config.toml
encoder_arch = "vit"
model = "contrastive image-text model"
dataset = "regions of photos with short descriptions (Visual Genome)"
train_examples = 203450
image_size = 32
crop_scale_min = 0.5
horizontal_flip = true
translate = 0.12
cutout = 0.4
tokenizer = "word"
vocab_size = 6471
loss = "softmax"
embed_dim = 256
encoder_norm = "layernorm"
encoder_norm_position = "pre"
encoder_activation = "gelu"
encoder_mlp_ratio = 4
encoder_head_dim = 64
encoder_fused_qkv = true
encoder_bias = "none"
encoder_qk_norm = false
encoder_parallel_block = false
encoder_inner_norm = true
encoder_patch_size = [2, 2]
encoder_layers = 16
encoder_width = 128
encoder_positions = "learned"
encoder_pooling = "mean"
encoder_register_tokens = 8
text_encoder_causal = true
text_encoder_width = 256
text_encoder_layers = 7
text_encoder_norm = "rmsnorm"
text_encoder_norm_position = "pre"
text_encoder_activation = "silu"
text_encoder_mlp_ratio = 3
text_encoder_head_dim = 64
text_encoder_fused_qkv = false
text_encoder_bias = "all"
text_encoder_qk_norm = false
text_encoder_parallel_block = true
text_encoder_inner_norm = false
text_encoder_positions = "rope"
init = "trunc_normal_002"
residual_init = "scaled_by_depth"
optimizer = "muon"
muon_scale = "spectral"
lr = 0.017
momentum = 0.98
nesterov = true
orthogonalizer = "newton_schulz_5"
adamw_lr_other_params = 0.0013
grad_clip = 1.0
steps = 12000
batch_size = 256
epochs = 15.1
lr_schedule = "cosine"
final_lr_fraction = 0.1
warmup_steps = 600
weight_decay = 0.006
adamw_weight_decay_other_params = 0.05
Rows from block 3 of the text encoder, named by matrix and row number. Rows with one number belong to one attention dimension. Each number is 50 + 12 x the weight over its row's rms, rounded and kept within 0 to 99. All counts start at 0. After the name is the row's rms in percent of the matrix's.
# v: attention value (text_encoder.blocks.3.attn.v.weight, 256x256), inputs 0-127
# proj: attention output (text_encoder.blocks.3.attn.proj.weight, 256x256, transposed), outputs 0-127
v.83 102:47 63 54 56 44 60 45 40 47 43 65 68 24 44 45 70 54 55 50 32 44 40 61 59 65 57 43 49 48 64 36 50 44 25 40 53 29 49 64 63 68 21 49 26 46 72 45 58 75 35 49 57 60 37 55 36 59 30 57 49 45 41 66 47 66 52 58 57 46 40 26 52 60 43 62 47 47 63 59 29 57 32 62 55 43 44 43 46 32 64 74 52 44 30 39 70 49 36 66 42 60 57 55 56 50 43 72 54 44 51 52 48 53 56 56 77 47 54 47 54 43 55 45 60 51 34 34 63
proj.83 102:41 21 62 64 61 62 61 57 38 22 52 52 33 49 45 18 50 49 29 53 55 43 42 34 54 43 65 57 42 32 59 54 63 39 52 60 57 71 60 53 52 56 59 49 55 38 60 48 26 60 50 47 46 56 55 70 53 54 69 65 41 67 50 55 54 37 45 66 50 62 40 46 53 57 35 53 53 70 63 55 72 73 44 39 48 55 57 38 25 43 60 48 49 60 33 42 51 47 52 49 30 65 44 35 56 64 64 29 43 52 38 50 43 54 52 54 41 39 37 25 55 23 51 61 61 42 59 63
v.84 103:50 51 43 53 38 45 50 50 35 63 39 47 67 46 32 70 67 50 64 38 35 38 59 43 55 61 37 31 57 59 60 73 74 75 47 46 64 48 38 38 46 77 51 40 69 45 50 42 37 28 66 32 51 66 33 56 51 42 72 62 44 47 39 50 56 50 36 25 61 73 51 43 63 47 46 56 61 53 60 40 39 49 69 39 54 79 62 40 48 66 56 49 59 55 49 46 50 41 45 66 62 46 56 56 32 52 53 40 40 84 47 57 73 39 65 47 60 42 40 29 63 56 33 42 53 71 41 58
proj.84 104:61 40 47 42 62 54 39 52 61 47 35 38 65 53 22 41 61 49 50 39 72 44 50 49 38 53 48 90 44 45 26 28 35 59 52 71 47 57 47 57 60 50 47 56 47 72 49 46 46 54 75 55 53 39 58 45 43 44 35 37 33 39 81 42 52 53 48 42 39 49 33 77 48 57 46 34 46 51 59 74 31 50 49 63 39 53 51 57 46 55 69 46 59 39 44 75 48 38 59 41 52 48 41 52 58 58 57 68 55 49 46 71 34 62 58 57 59 53 53 65 74 74 43 47 42 38 42 47
v.85 104:53 57 46 45 45 36 52 54 49 60 45 54 69 60 50 45 24 41 49 62 48 29 45 58 50 38 57 31 45 40 52 49 36 55 62 42 72 43 55 34 56 47 37 25 34 44 62 44 51 53 44 47 55 58 36 87 27 62 57 38 34 39 54 67 65 68 69 39 52 52 29 61 28 50 28 65 53 35 49 53 45 60 34 52 75 33 43 51 37 51 54 48 58 48 58 45 47 71 37 54 38 61 65 48 36 41 43 38 51 28 49 34 46 56 51 54 78 38 32 46 44 31 68 56 36 34 32 36
proj.85 105:46 25 50 29 42 56 54 43 40 47 62 49 50 56 64 30 61 52 67 72 55 42 38 57 77 38 39 63 57 44 39 43 81 39 60 50 45 57 41 47 53 54 40 34 63 54 69 61 76 73 63 34 55 40 44 55 61 70 66 38 49 32 51 25 44 27 39 42 71 58 45 60 66 53 41 55 37 72 62 47 42 55 70 52 28 49 43 40 64 53 56 41 13 59 52 63 59 43 47 43 82 59 41 52 44 35 49 70 55 40 42 46 65 57 48 45 56 53 65 50 45 72 55 62 48 64 58 73
v.86 113:79 65 56 53 42 47 37 35 47 55 54 55 65 51 68 45 23 51 33 38 55 38 60 56 66 61 36 67 74 33 43 44 54 48 36 57 70 35 72 46 69 51 46 38 46 47 53 56 59 61 48 54 46 55 54 57 43 53 57 34 57 45 57 34 28 26 58 45 39 32 63 49 41 49 46 50 63 47 36 67 56 80 48 48 34 47 28 60 50 37 67 56 61 39 59 56 20 62 65 49 67 57 27 56 40 64 38 20 56 38 61 39 66 57 42 67 60 47 54 53 54 47 45 63 43 42 39 45
proj.86 111:74 60 39 47 50 51 46 42 70 32 50 55 56 56 58 46 47 38 34 49 64 61 43 47 50 31 47 33 35 58 39 30 52 50 62 58 40 37 56 54 33 40 42 36 38 45 46 72 51 47 51 42 59 69 42 32 43 41 60 66 65 54 43 63 54 51 53 33 52 65 72 59 43 26 59 49 56 57 58 39 54 51 34 60 47 39 37 50 56 36 55 69 37 41 24 51 70 58 58 41 51 39 66 42 09 67 29 50 42 47 24 47 57 58 46 53 49 60 43 64 30 55 55 64 75 51 39 63
v.87 105:38 33 46 62 54 47 69 64 48 40 48 33 54 56 57 47 51 42 57 47 40 46 38 71 58 52 33 42 52 48 62 44 53 36 52 51 57 40 47 56 45 56 62 47 25 47 30 45 58 17 29 44 67 49 75 46 61 46 36 59 58 50 72 31 69 27 68 65 52 50 57 60 83 59 54 64 37 45 49 58 32 63 49 46 46 44 54 51 66 42 52 65 52 63 56 55 37 61 56 55 33 45 39 47 41 62 53 47 51 69 33 61 66 59 54 64 29 62 55 38 13 63 50 54 63 57 61 31
proj.87 098:50 42 49 50 59 57 61 35 47 13 46 61 37 48 50 74 60 66 58 44 36 44 60 40 69 39 26 60 37 56 51 48 34 61 57 50 49 39 53 41 58 31 41 59 42 39 41 49 49 55 44 32 52 34 45 39 41 50 59 65 46 43 47 45 56 51 57 52 53 53 48 49 39 69 66 66 23 36 51 63 45 45 36 53 53 45 46 33 29 56 45 51 83 49 46 66 44 54 42 65 60 13 47 37 75 38 58 35 52 59 46 56 34 50 51 56 53 47 64 23 51 46 33 61 55 67 49 45
v.88 103:53 54 62 45 70 67 39 54 64 43 50 41 48 40 67 39 45 29 69 55 65 47 39 79 61 24 49 46 75 45 54 42 42 58 11 34 69 34 32 21 48 51 42 60 34 40 34 27 37 47 58 59 29 54 38 38 55 45 54 36 37 53 64 73 30 61 40 54 46 72 50 67 50 43 76 40 73 64 45 66 72 51 41 35 57 26 38 62 49 47 57 35 51 65 73 38 61 45 35 54 67 26 47 51 53 35 42 42 48 36 43 48 52 48 51 43 46 55 64 42 41 38 48 41 46 49 43 55
proj.88 098:47 35 80 49 67 62 67 58 50 43 58 59 39 56 46 54 59 56 69 62 28 38 33 60 60 54 47 57 47 78 55 58 49 64 75 43 58 52 61 60 59 51 37 64 52 49 26 52 59 46 54 27 36 46 35 43 40 33 48 35 62 32 65 57 52 56 61 39 43 62 65 54 50 68 34 58 64 30 62 37 54 51 39 62 64 72 60 58 58 53 49 72 67 54 32 55 57 47 52 67 34 51 47 63 64 69 47 59 51 32 45 53 44 33 47 36 46 51 65 32 51 45 33 52 67 50 42 41
v.89 104:41 40 45 51 38 20 48 39 56 52 46 24 48 71 62 44 57 57 51 40 46 54 35 66 49 64 42 46 67 58 55 15 61 47 41 72 48 58 58 33 52 47 49 35 52 41 44 54 68 64 53 28 60 49 39 69 16 35 52 57 41 55 47 49 51 58 62 59 56 58 28 44 59 47 48 53 37 34 58 48 43 55 49 58 76 50 72 20 44 58 70 31 39 53 46 46 59 57 48 40 39 37 55 57 43 69 72 34 40 26 56 45 42 39 57 29 43 49 54 74 62 31 57 65 46 46 54 62
proj.89 106:53 40 44 56 42 43 67 54 41 68 49 61 55 42 72 61 37 44 40 58 62 56 54 72 43 37 36 63 53 19 55 38 57 61 52 52 53 41 35 29 40 55 51 61 57 44 42 48 51 58 62 58 45 71 59 51 68 60 67 28 31 26 38 39 40 60 39 51 47 34 74 61 40 66 58 41 47 56 34 49 59 50 43 46 66 54 52 34 44 29 59 51 58 54 45 41 29 62 34 55 72 45 47 67 27 50 58 55 41 57 39 38 57 65 52 60 58 31 73 38 31 52 51 42 45 59 25 29
v.90 106:29 53 62 64 41 49 62 37 39 36 64 45 38 49 41 58 51 25 41 45 59 41 25 48 49 59 65 48 33 66 38 44 59 38 63 53 54 41 61 58 56 64 45 43 43 60 50 42 52 67 49 46 63 67 49 42 34 52 49 60 53 38 69 58 64 53 51 54 29 38 22 41 32 43 44 52 41 40 46 46 50 49 34 42 33 47 68 54 66 51 58 48 74 62 68 29 35 62 50 69 28 33 34 52 48 42 50 53 55 71 45 43 58 35 30 61 59 51 37 63 49 68 40 54 54 50 60 50
proj.90 098:54 43 50 63 39 32 53 52 65 42 43 55 25 47 72 45 64 39 55 56 61 69 49 64 55 69 33 61 49 45 64 52 40 40 50 73 57 35 43 43 47 53 51 40 48 42 54 57 42 35 32 43 36 45 70 52 59 65 64 71 38 54 50 42 48 61 43 43 62 51 62 40 58 57 68 61 64 34 35 62 59 49 51 39 52 53 27 50 46 65 40 60 60 45 57 39 40 55 54 68 39 57 54 41 38 42 39 55 65 54 33 49 74 32 41 78 58 61 35 25 69 31 45 36 47 58 51 44
v.91 104:53 39 40 47 42 56 50 33 45 53 46 62 54 49 55 39 39 57 51 50 44 88 52 41 67 72 40 51 35 22 61 55 46 64 67 30 38 50 47 60 54 42 53 55 54 54 43 63 36 58 49 49 55 50 44 56 54 64 81 34 50 52 53 42 29 72 75 34 51 29 50 68 56 48 53 26 58 54 69 45 67 44 55 44 36 37 70 31 52 53 45 28 47 49 62 71 78 47 41 38 43 40 45 47 55 30 65 69 44 44 42 42 42 52 40 52 51 61 75 51 52 41 50 62 52 68 27 70
proj.91 102:55 47 66 53 39 40 50 47 45 68 61 55 43 66 32 54 52 35 63 51 32 46 59 53 50 66 53 65 74 52 59 64 44 33 22 77 66 37 54 53 80 54 61 70 30 36 56 39 71 37 61 56 53 62 50 40 43 45 61 46 46 57 43 56 57 64 39 60 54 36 31 31 32 62 45 51 42 53 42 41 46 54 42 58 33 34 48 65 53 64 48 59 32 56 60 49 66 62 56 41 49 51 71 72 42 75 56 55 47 49 61 37 46 71 73 41 54 26 65 51 26 37 27 60 50 47 46 44
v.92 104:50 56 57 62 45 58 53 47 53 45 47 28 44 58 42 56 65 38 50 33 40 35 42 30 36 63 31 37 39 44 61 48 56 53 70 53 61 47 31 40 42 39 50 36 59 50 69 61 20 54 35 50 34 44 48 66 39 59 36 31 40 48 27 48 51 46 36 57 49 49 22 37 32 39 48 38 59 37 74 46 46 34 50 39 41 54 35 56 52 57 64 56 41 41 53 58 39 30 69 31 66 55 48 59 45 37 45 59 42 55 43 53 28 45 64 65 81 75 69 40 52 27 44 40 55 50 45 57
proj.92 099:42 65 50 73 57 59 45 63 43 72 65 42 81 67 55 50 44 43 53 65 75 34 52 37 62 46 36 48 57 72 32 64 67 48 50 61 43 46 56 39 44 62 54 60 35 49 55 67 47 48 81 53 30 47 55 32 55 51 46 57 60 43 41 65 53 54 40 53 52 58 38 47 63 78 51 44 60 57 57 52 58 31 56 31 32 57 62 68 41 39 42 61 53 59 49 59 62 67 79 55 60 55 47 60 38 40 64 51 44 48 76 61 54 52 60 51 33 48 58 58 56 48 44 67 49 51 44 38
v.93 100:29 50 53 39 51 50 51 24 51 54 45 30 62 46 37 50 43 60 55 39 64 54 44 70 45 68 41 46 54 43 46 52 47 26 47 46 42 35 62 41 57 43 38 34 73 35 79 42 59 54 52 38 45 40 53 65 54 48 41 36 32 56 51 54 68 58 30 74 50 47 66 54 70 28 35 49 48 48 47 70 39 68 28 68 48 55 43 54 23 53 58 62 42 57 28 47 44 43 79 46 51 41 74 60 55 77 63 32 44 53 41 62 51 42 71 53 51 44 35 36 47 39 50 60 38 69 56 44
proj.93 099:60 43 51 43 63 53 75 66 43 62 44 40 46 42 59 54 60 34 43 41 62 38 48 48 26 35 63 67 42 46 62 52 29 49 56 51 64 39 60 20 22 44 37 49 59 53 48 48 67 74 74 40 71 45 55 48 51 41 50 76 52 57 64 46 53 26 34 65 63 35 53 67 35 32 57 43 34 49 36 50 41 67 81 45 42 57 67 43 53 32 46 73 69 64 26 61 39 38 35 66 55 41 28 32 53 40 23 33 59 42 43 45 28 53 50 39 62 61 46 58 56 44 52 40 45 53 49 59
v.94 105:49 59 54 48 61 39 66 63 42 69 29 46 61 53 44 21 57 59 83 38 51 41 53 51 32 56 56 42 65 57 41 57 47 61 50 45 61 39 53 34 52 51 67 38 68 28 56 39 61 46 39 59 47 58 47 59 65 40 56 55 34 54 55 63 65 35 49 69 46 46 69 52 41 39 34 63 43 50 36 58 51 61 45 71 52 57 43 71 39 51 56 44 34 45 61 51 41 59 47 58 22 31 59 67 54 52 37 33 56 37 35 30 24 65 62 36 42 41 57 68 54 51 44 65 48 45 53 40
proj.94 109:55 22 38 61 43 58 51 53 59 47 54 28 44 52 39 28 42 64 42 40 43 44 57 58 58 45 48 48 53 60 46 26 35 66 54 56 48 52 66 49 59 52 63 50 34 57 53 46 49 62 64 43 66 62 57 51 50 36 50 49 34 48 62 16 58 59 40 29 71 61 61 51 64 59 40 49 34 79 52 59 51 56 49 48 65 25 72 34 47 48 45 54 67 59 46 39 52 62 51 29 39 61 37 57 51 37 50 53 46 41 47 72 38 42 52 42 35 58 43 79 55 68 41 51 26 42 54 49
v.95 101:57 40 50 58 61 46 51 49 56 52 55 47 33 64 51 58 53 34 33 55 44 48 41 38 53 72 48 65 56 34 56 48 31 39 44 44 34 54 35 51 32 38 50 54 62 60 50 18 54 59 38 54 49 53 43 53 42 40 22 50 44 57 55 60 52 53 46 41 54 73 45 29 66 47 44 55 59 39 61 41 40 56 50 45 47 26 42 85 48 50 44 62 28 50 48 58 48 31 30 43 22 47 45 67 65 63 49 42 53 52 61 78 31 47 44 43 21 36 63 35 41 45 68 43 59 57 61 52
proj.95 097:25 47 46 57 60 41 52 44 47 57 65 47 59 49 59 64 18 43 42 70 50 40 40 36 55 52 56 44 36 64 47 58 78 64 32 49 64 61 83 63 46 45 54 40 46 55 45 37 62 49 48 45 38 42 38 43 52 42 53 60 36 42 66 33 40 51 64 62 44 51 44 76 47 51 48 61 49 46 37 65 51 62 43 58 44 46 47 36 48 47 53 49 31 43 45 48 26 74 53 62 62 57 32 75 51 41 73 48 55 64 53 34 43 55 57 36 48 41 37 31 47 42 27 61 33 40 64 35
v.96 101:28 51 44 27 55 50 35 42 39 64 48 46 43 48 56 38 64 62 42 43 35 31 44 36 52 63 49 50 55 64 52 57 45 47 36 47 61 55 55 52 44 56 43 39 38 67 57 42 48 23 37 53 42 38 66 37 51 54 46 60 51 36 59 73 37 72 73 79 55 49 44 42 44 59 48 46 35 48 42 66 37 51 53 61 46 59 36 48 37 26 46 39 68 31 44 59 54 47 22 55 37 33 64 62 54 47 52 63 38 60 33 42 62 78 59 71 56 42 67 74 66 58 56 54 62 36 63 41
proj.96 100:40 68 70 60 69 83 44 54 66 25 53 46 39 65 55 28 64 60 39 60 58 56 33 47 60 38 48 36 41 38 51 52 52 57 57 63 59 37 70 51 50 18 55 66 48 46 56 66 26 40 47 40 45 35 51 41 50 45 34 63 36 50 62 30 63 50 49 65 45 32 51 41 35 53 56 39 60 59 33 44 33 41 27 35 46 46 78 42 45 45 50 52 41 38 51 51 67 47 41 48 41 50 59 59 40 44 34 33 42 43 42 68 52 62 53 48 29 36 68 42 66 45 35 56 39 60 38 53
v.97 105:48 42 55 45 47 60 43 45 56 52 64 41 51 62 71 58 56 35 61 19 56 28 75 45 56 53 87 49 50 72 68 52 43 35 46 47 37 39 52 69 61 60 44 51 66 43 59 59 29 67 61 44 52 65 61 49 56 55 34 52 41 56 30 38 56 60 33 40 46 59 40 47 51 66 41 44 73 53 40 65 34 74 54 62 38 49 57 66 51 36 72 41 61 37 52 72 38 37 53 41 45 42 56 42 63 42 15 47 49 47 53 54 73 76 54 62 30 44 65 45 61 50 30 33 70 45 32 71
proj.97 103:55 60 68 34 77 46 45 26 67 54 26 25 58 67 69 48 45 49 49 59 56 40 37 41 40 43 45 27 45 33 29 39 51 43 54 55 51 45 51 54 46 63 55 35 54 50 53 53 36 57 38 45 47 54 74 31 53 34 52 41 60 37 57 52 49 52 45 27 63 38 67 53 51 75 52 48 53 62 54 46 31 47 50 54 59 52 69 78 46 56 46 57 52 57 48 55 54 52 24 52 42 46 61 58 49 47 58 45 49 58 66 54 48 39 37 49 37 58 28 37 41 17 57 37 68 51 58 43
v.98 113:37 46 63 51 78 39 68 58 41 43 53 44 56 35 30 50 78 46 63 51 61 52 50 36 65 64 62 51 62 51 71 62 56 49 54 72 68 48 53 37 32 29 40 57 38 49 34 44 53 55 59 59 17 42 65 43 37 58 46 34 56 51 50 37 35 58 49 38 32 32 53 61 45 42 56 43 56 43 46 58 42 35 51 49 39 66 67 55 47 50 69 39 58 46 41 45 63 49 42 78 35 44 40 55 55 57 30 34 67 44 35 45 47 44 55 45 54 63 26 62 76 63 48 36 41 82 40 50
proj.98 109:63 49 47 58 60 44 42 69 52 50 67 75 57 60 33 57 29 56 52 47 54 47 41 40 58 49 27 38 45 39 52 35 60 46 51 38 52 46 54 67 24 79 63 63 53 59 39 59 49 43 67 36 44 40 53 46 55 44 61 38 52 50 58 60 44 60 53 47 42 36 60 59 67 50 40 27 36 29 36 54 46 45 91 41 65 40 41 42 46 41 48 58 71 28 47 52 64 60 34 56 33 54 52 62 42 54 53 56 51 29 42 69 58 50 70 62 60 65 45 56 56 43 42 39 45 31 20 48
v.99 097:60 51 54 40 48 39 43 34 67 55 47 27 60 62 52 49 71 54 42 72 37 70 61 65 56 63 52 47 33 43 75 40 36 63 46 43 30 49 57 21 42 34 66 45 34 49 50 51 47 72 55 46 34 46 44 63 27 65 52 60 36 40 59 55 45 56 58 58 53 50 34 29 53 54 47 28 69 59 75 59 67 55 29 49 54 29 33 46 78 53 46 68 55 41 57 38 66 23 50 40 40 49 54 60 56 54 66 49 48 54 51 65 30 52 51 62 61 42 68 53 56 61 33 54 51 48 35 57
proj.99 103:45 27 62 63 34 29 53 61 54 45 45 49 32 60 66 41 46 39 50 86 33 42 60 39 54 52 33 49 52 47 38 64 56 41 46 43 36 33 46 52 42 61 41 50 53 44 37 37 39 60 50 51 63 72 43 60 57 51 48 23 58 54 34 45 63 30 56 40 66 35 35 40 64 46 68 23 45 72 83 61 41 64 17 69 37 50 62 67 57 48 48 61 37 54 42 38 52 66 54 51 36 51 63 51 45 45 35 67 48 47 48 43 51 61 59 54 72 34 77 55 40 44 53 54 65 64 45 46
v.100 097:40 53 47 50 57 53 48 30 74 45 30 60 54 41 49 51 43 78 47 37 50 50 47 77 60 53 61 37 41 49 53 47 44 48 29 52 45 50 66 46 55 54 71 58 66 42 56 36 51 69 56 56 55 53 50 51 52 57 58 49 39 39 39 80 57 56 65 48 70 36 54 66 44 42 34 54 31 26 57 41 55 49 51 66 43 60 51 70 55 72 64 39 77 65 49 30 44 58 48 43 42 55 43 56 81 40 49 37 25 52 73 41 52 44 33 55 43 63 58 65 53 32 63 42 54 67 29 32
proj.100 100:73 51 60 53 55 40 63 38 60 65 78 48 43 42 43 36 58 59 41 35 67 43 37 32 64 43 56 54 32 35 65 54 51 51 63 49 43 52 52 45 51 59 33 54 30 48 31 49 55 51 31 42 40 57 50 61 58 54 35 30 37 37 66 59 40 34 48 51 45 69 59 34 66 32 46 51 45 49 52 63 51 38 34 58 45 55 74 26 67 60 69 59 52 58 59 43 54 50 38 26 34 39 25 52 49 66 68 69 54 33 52 44 29 46 35 64 52 63 55 42 51 54 51 60 57 50 56 36
v.101 107:48 47 53 49 71 73 46 35 45 59 42 54 53 76 49 58 38 64 40 55 38 68 51 33 61 66 72 50 65 51 49 45 61 73 51 62 52 56 43 70 70 44 46 43 50 58 67 54 63 50 63 64 55 39 50 63 48 62 29 44 39 57 40 50 41 56 56 32 46 58 35 37 65 45 38 40 51 63 39 57 27 73 52 50 44 36 70 34 57 44 55 61 46 67 46 67 57 51 57 46 73 37 38 66 45 57 39 50 47 38 50 59 38 44 26 52 51 54 56 71 49 64 51 68 58 53 61 69
proj.101 103:52 67 43 29 43 47 38 57 46 49 44 23 71 45 60 49 45 35 65 68 35 50 56 56 50 61 49 43 21 60 35 51 49 55 49 64 48 33 52 59 35 28 55 40 49 55 65 59 37 41 47 58 31 33 46 31 44 55 57 66 43 37 62 45 50 37 72 56 52 48 47 55 57 31 58 49 66 14 27 26 54 55 46 44 76 28 82 60 58 46 59 67 60 42 75 57 62 58 31 59 57 52 61 41 43 47 42 42 77 36 46 49 68 60 70 40 67 54 50 51 41 35 63 46 48 62 46 43
v.102 101:44 48 31 41 42 38 45 51 50 47 63 60 31 24 35 45 55 62 28 42 53 48 36 44 63 33 55 21 48 48 44 53 41 57 54 40 36 34 60 61 56 43 49 51 54 49 30 47 44 41 69 54 73 48 42 48 46 46 71 25 43 64 52 62 45 62 51 40 52 45 60 51 66 53 61 69 33 45 40 44 46 65 64 43 55 27 26 54 53 50 36 50 69 56 49 65 45 68 53 26 35 68 39 54 61 47 38 56 61 50 62 55 41 58 51 61 70 41 59 51 62 31 42 41 26 45 39 37
proj.102 106:47 63 58 28 68 74 27 49 17 41 32 60 46 76 56 46 42 50 40 36 39 45 63 52 82 48 41 53 37 37 51 32 22 46 33 48 74 47 55 58 62 52 40 58 50 41 65 51 45 57 43 40 52 41 59 60 35 49 71 54 68 72 45 19 59 64 43 67 42 58 37 42 58 51 62 49 60 38 51 52 50 41 40 54 45 29 29 59 62 77 47 59 55 56 59 41 56 49 50 40 57 49 38 42 41 55 56 58 51 49 57 73 43 27 32 50 37 76 63 46 45 69 50 49 50 38 60 55
v.103 106:48 39 40 47 38 34 51 53 71 37 52 38 49 47 47 34 62 55 39 63 45 61 56 62 39 37 47 44 54 32 32 20 56 69 52 80 63 62 43 32 68 47 54 51 45 55 60 59 44 20 50 55 43 62 38 68 42 52 68 66 45 52 55 59 61 54 47 44 42 44 52 45 72 63 45 47 71 57 46 47 55 40 52 48 60 41 58 49 59 45 19 33 50 64 62 48 41 61 67 55 56 41 42 38 30 53 47 42 67 45 50 36 50 70 33 33 32 60 47 47 48 58 61 31 54 32 58 30
proj.103 101:63 58 68 65 54 37 57 50 47 62 66 67 28 49 66 80 84 58 74 43 26 49 67 53 56 35 41 45 48 51 40 50 42 33 43 44 35 60 57 55 44 67 48 53 53 42 50 58 40 56 36 64 46 43 42 37 64 62 58 43 41 42 39 50 66 55 55 51 43 42 50 37 58 53 58 41 55 46 72 30 66 28 47 81 49 44 64 36 41 32 47 51 60 45 55 57 47 48 32 48 65 48 41 37 38 37 51 60 50 56 41 60 60 52 36 38 49 32 43 44 54 47 49 63 63 58 46 56
v.104 104:44 57 41 59 44 58 42 45 47 46 49 24 49 42 64 47 44 45 35 54 35 55 44 64 62 73 37 53 48 43 64 38 64 37 59 73 54 29 53 39 50 29 61 66 39 43 59 61 60 68 78 36 43 71 50 38 27 32 46 67 42 61 52 49 53 53 31 44 43 69 61 38 60 34 67 47 56 51 47 52 49 47 60 36 60 46 46 52 49 50 68 44 21 60 59 36 80 69 68 50 46 59 72 37 51 29 48 35 68 70 47 59 38 38 41 58 35 40 55 44 58 48 40 55 65 61 43 56
proj.104 103:70 33 70 33 63 48 59 55 41 50 54 54 35 52 66 79 27 44 40 31 56 47 45 57 39 39 45 36 39 43 27 56 52 63 75 42 59 53 69 31 37 58 67 45 60 68 48 68 46 63 39 41 61 70 50 54 60 49 37 51 65 35 39 70 53 53 58 44 17 59 35 47 79 54 50 37 45 59 31 54 71 35 61 52 27 37 67 58 52 34 52 55 52 44 56 52 57 52 71 46 50 41 75 45 43 65 59 52 60 72 52 38 51 59 56 43 61 50 54 63 37 44 35 49 54 50 45 64
v.105 105:48 37 55 57 43 42 65 53 42 44 47 61 68 38 50 43 59 49 48 61 48 61 34 45 58 49 69 45 24 01 45 43 47 53 54 50 58 60 34 48 48 55 58 42 48 62 30 44 54 52 36 44 31 61 52 65 52 49 31 56 55 49 32 44 40 30 30 47 42 24 43 48 51 44 43 34 51 60 47 40 44 55 43 39 63 39 67 47 60 77 70 46 70 49 61 53 70 50 56 58 47 36 53 49 23 48 49 40 52 63 44 60 65 52 42 48 53 54 54 51 52 64 52 60 54 57 59 50
proj.105 104:39 49 40 48 69 41 48 62 74 37 45 33 66 28 47 60 51 35 77 59 73 50 54 59 60 48 48 64 31 35 52 53 38 38 41 49 58 49 31 36 45 52 37 44 56 40 59 49 36 48 63 44 43 41 62 45 40 44 54 61 56 52 52 74 53 56 28 53 30 52 24 59 30 44 44 53 52 54 46 40 52 61 59 69 58 49 35 62 39 47 37 45 34 60 42 60 51 57 56 61 77 42 49 59 49 49 57 50 35 53 21 54 45 43 54 39 77 44 39 40 83 37 22 57 48 23 33 47
v.106 105:41 35 50 46 73 23 62 56 44 73 44 24 39 55 59 34 48 53 65 54 41 63 49 48 39 56 48 33 67 64 35 70 51 59 58 52 43 31 47 56 25 61 62 53 69 54 46 45 42 69 36 44 66 55 47 62 41 54 45 50 78 54 35 30 53 39 66 58 56 45 28 52 40 75 58 53 59 63 52 43 40 68 77 56 54 52 51 40 71 60 42 45 62 54 54 64 59 38 59 52 39 79 49 48 65 44 52 46 39 77 67 70 51 46 44 58 37 57 43 55 53 45 56 50 54 80 51 52
proj.106 105:59 46 56 57 54 39 53 53 37 29 81 54 63 54 54 58 49 44 48 60 54 62 39 57 73 55 38 56 63 54 45 48 48 31 33 60 41 39 52 53 61 28 50 44 41 61 54 39 43 70 46 47 54 52 69 46 50 64 60 50 43 19 60 58 38 42 40 42 50 76 40 50 64 52 45 39 25 53 49 55 61 54 41 46 39 29 43 34 60 54 50 49 63 43 52 43 32 56 35 51 52 60 59 56 67 66 74 51 31 60 51 46 43 46 55 37 55 48 57 19 32 38 50 39 55 35 50 48
v.107 106:29 35 57 66 31 39 44 65 40 35 41 60 68 47 55 50 65 52 40 62 35 51 53 55 45 51 53 51 63 37 53 65 56 41 72 40 72 53 68 52 56 63 37 72 69 71 47 57 22 47 58 42 65 37 50 50 43 57 57 33 52 56 49 66 55 58 52 61 34 40 34 77 34 54 60 79 58 56 53 60 36 46 57 31 41 42 52 50 56 46 57 56 39 38 49 69 61 57 64 71 61 47 65 65 66 65 28 43 47 76 57 43 52 52 50 42 54 59 27 39 60 38 52 44 44 47 43 45
proj.107 116:42 79 56 67 71 60 43 48 55 50 85 50 54 57 49 81 58 53 45 32 51 31 38 63 42 51 47 49 38 36 71 44 63 37 47 61 47 42 39 41 57 60 41 54 35 60 45 54 65 50 51 59 55 55 55 35 41 52 49 56 57 53 38 58 67 49 38 53 31 60 30 49 55 61 46 39 29 51 47 57 44 24 70 70 25 32 63 56 67 46 49 48 38 40 39 51 57 30 50 43 52 62 61 45 51 32 58 42 45 48 73 56 42 30 33 37 49 44 40 54 52 55 38 25 77 35 31 48
v.108 101:65 50 36 51 61 75 38 54 58 84 41 55 51 39 56 51 55 46 63 64 50 58 42 54 76 48 51 47 45 39 27 47 48 55 30 55 56 33 45 47 47 38 52 48 54 50 44 55 66 39 36 37 52 64 56 65 35 61 51 52 55 56 33 52 32 52 64 39 50 62 52 71 60 39 43 42 42 23 45 83 48 47 56 51 50 49 35 49 33 37 69 27 49 66 54 44 60 52 33 47 52 35 46 49 36 64 33 50 47 33 21 70 52 63 53 38 43 51 62 51 44 42 33 33 59 56 53 58
proj.108 098:39 66 43 31 59 58 49 53 70 40 42 58 44 79 56 51 62 46 55 75 62 51 34 60 56 64 48 33 59 47 38 65 66 69 56 21 63 40 60 44 47 60 60 66 32 87 50 72 61 60 56 41 63 56 41 44 52 24 38 58 33 37 58 41 38 63 49 45 58 64 32 60 62 58 31 64 54 46 61 42 52 40 56 59 69 63 46 45 65 40 69 70 43 51 39 26 58 51 29 41 70 43 60 53 43 39 51 43 36 48 39 30 45 41 48 57 51 54 35 54 52 33 47 52 28 58 35 47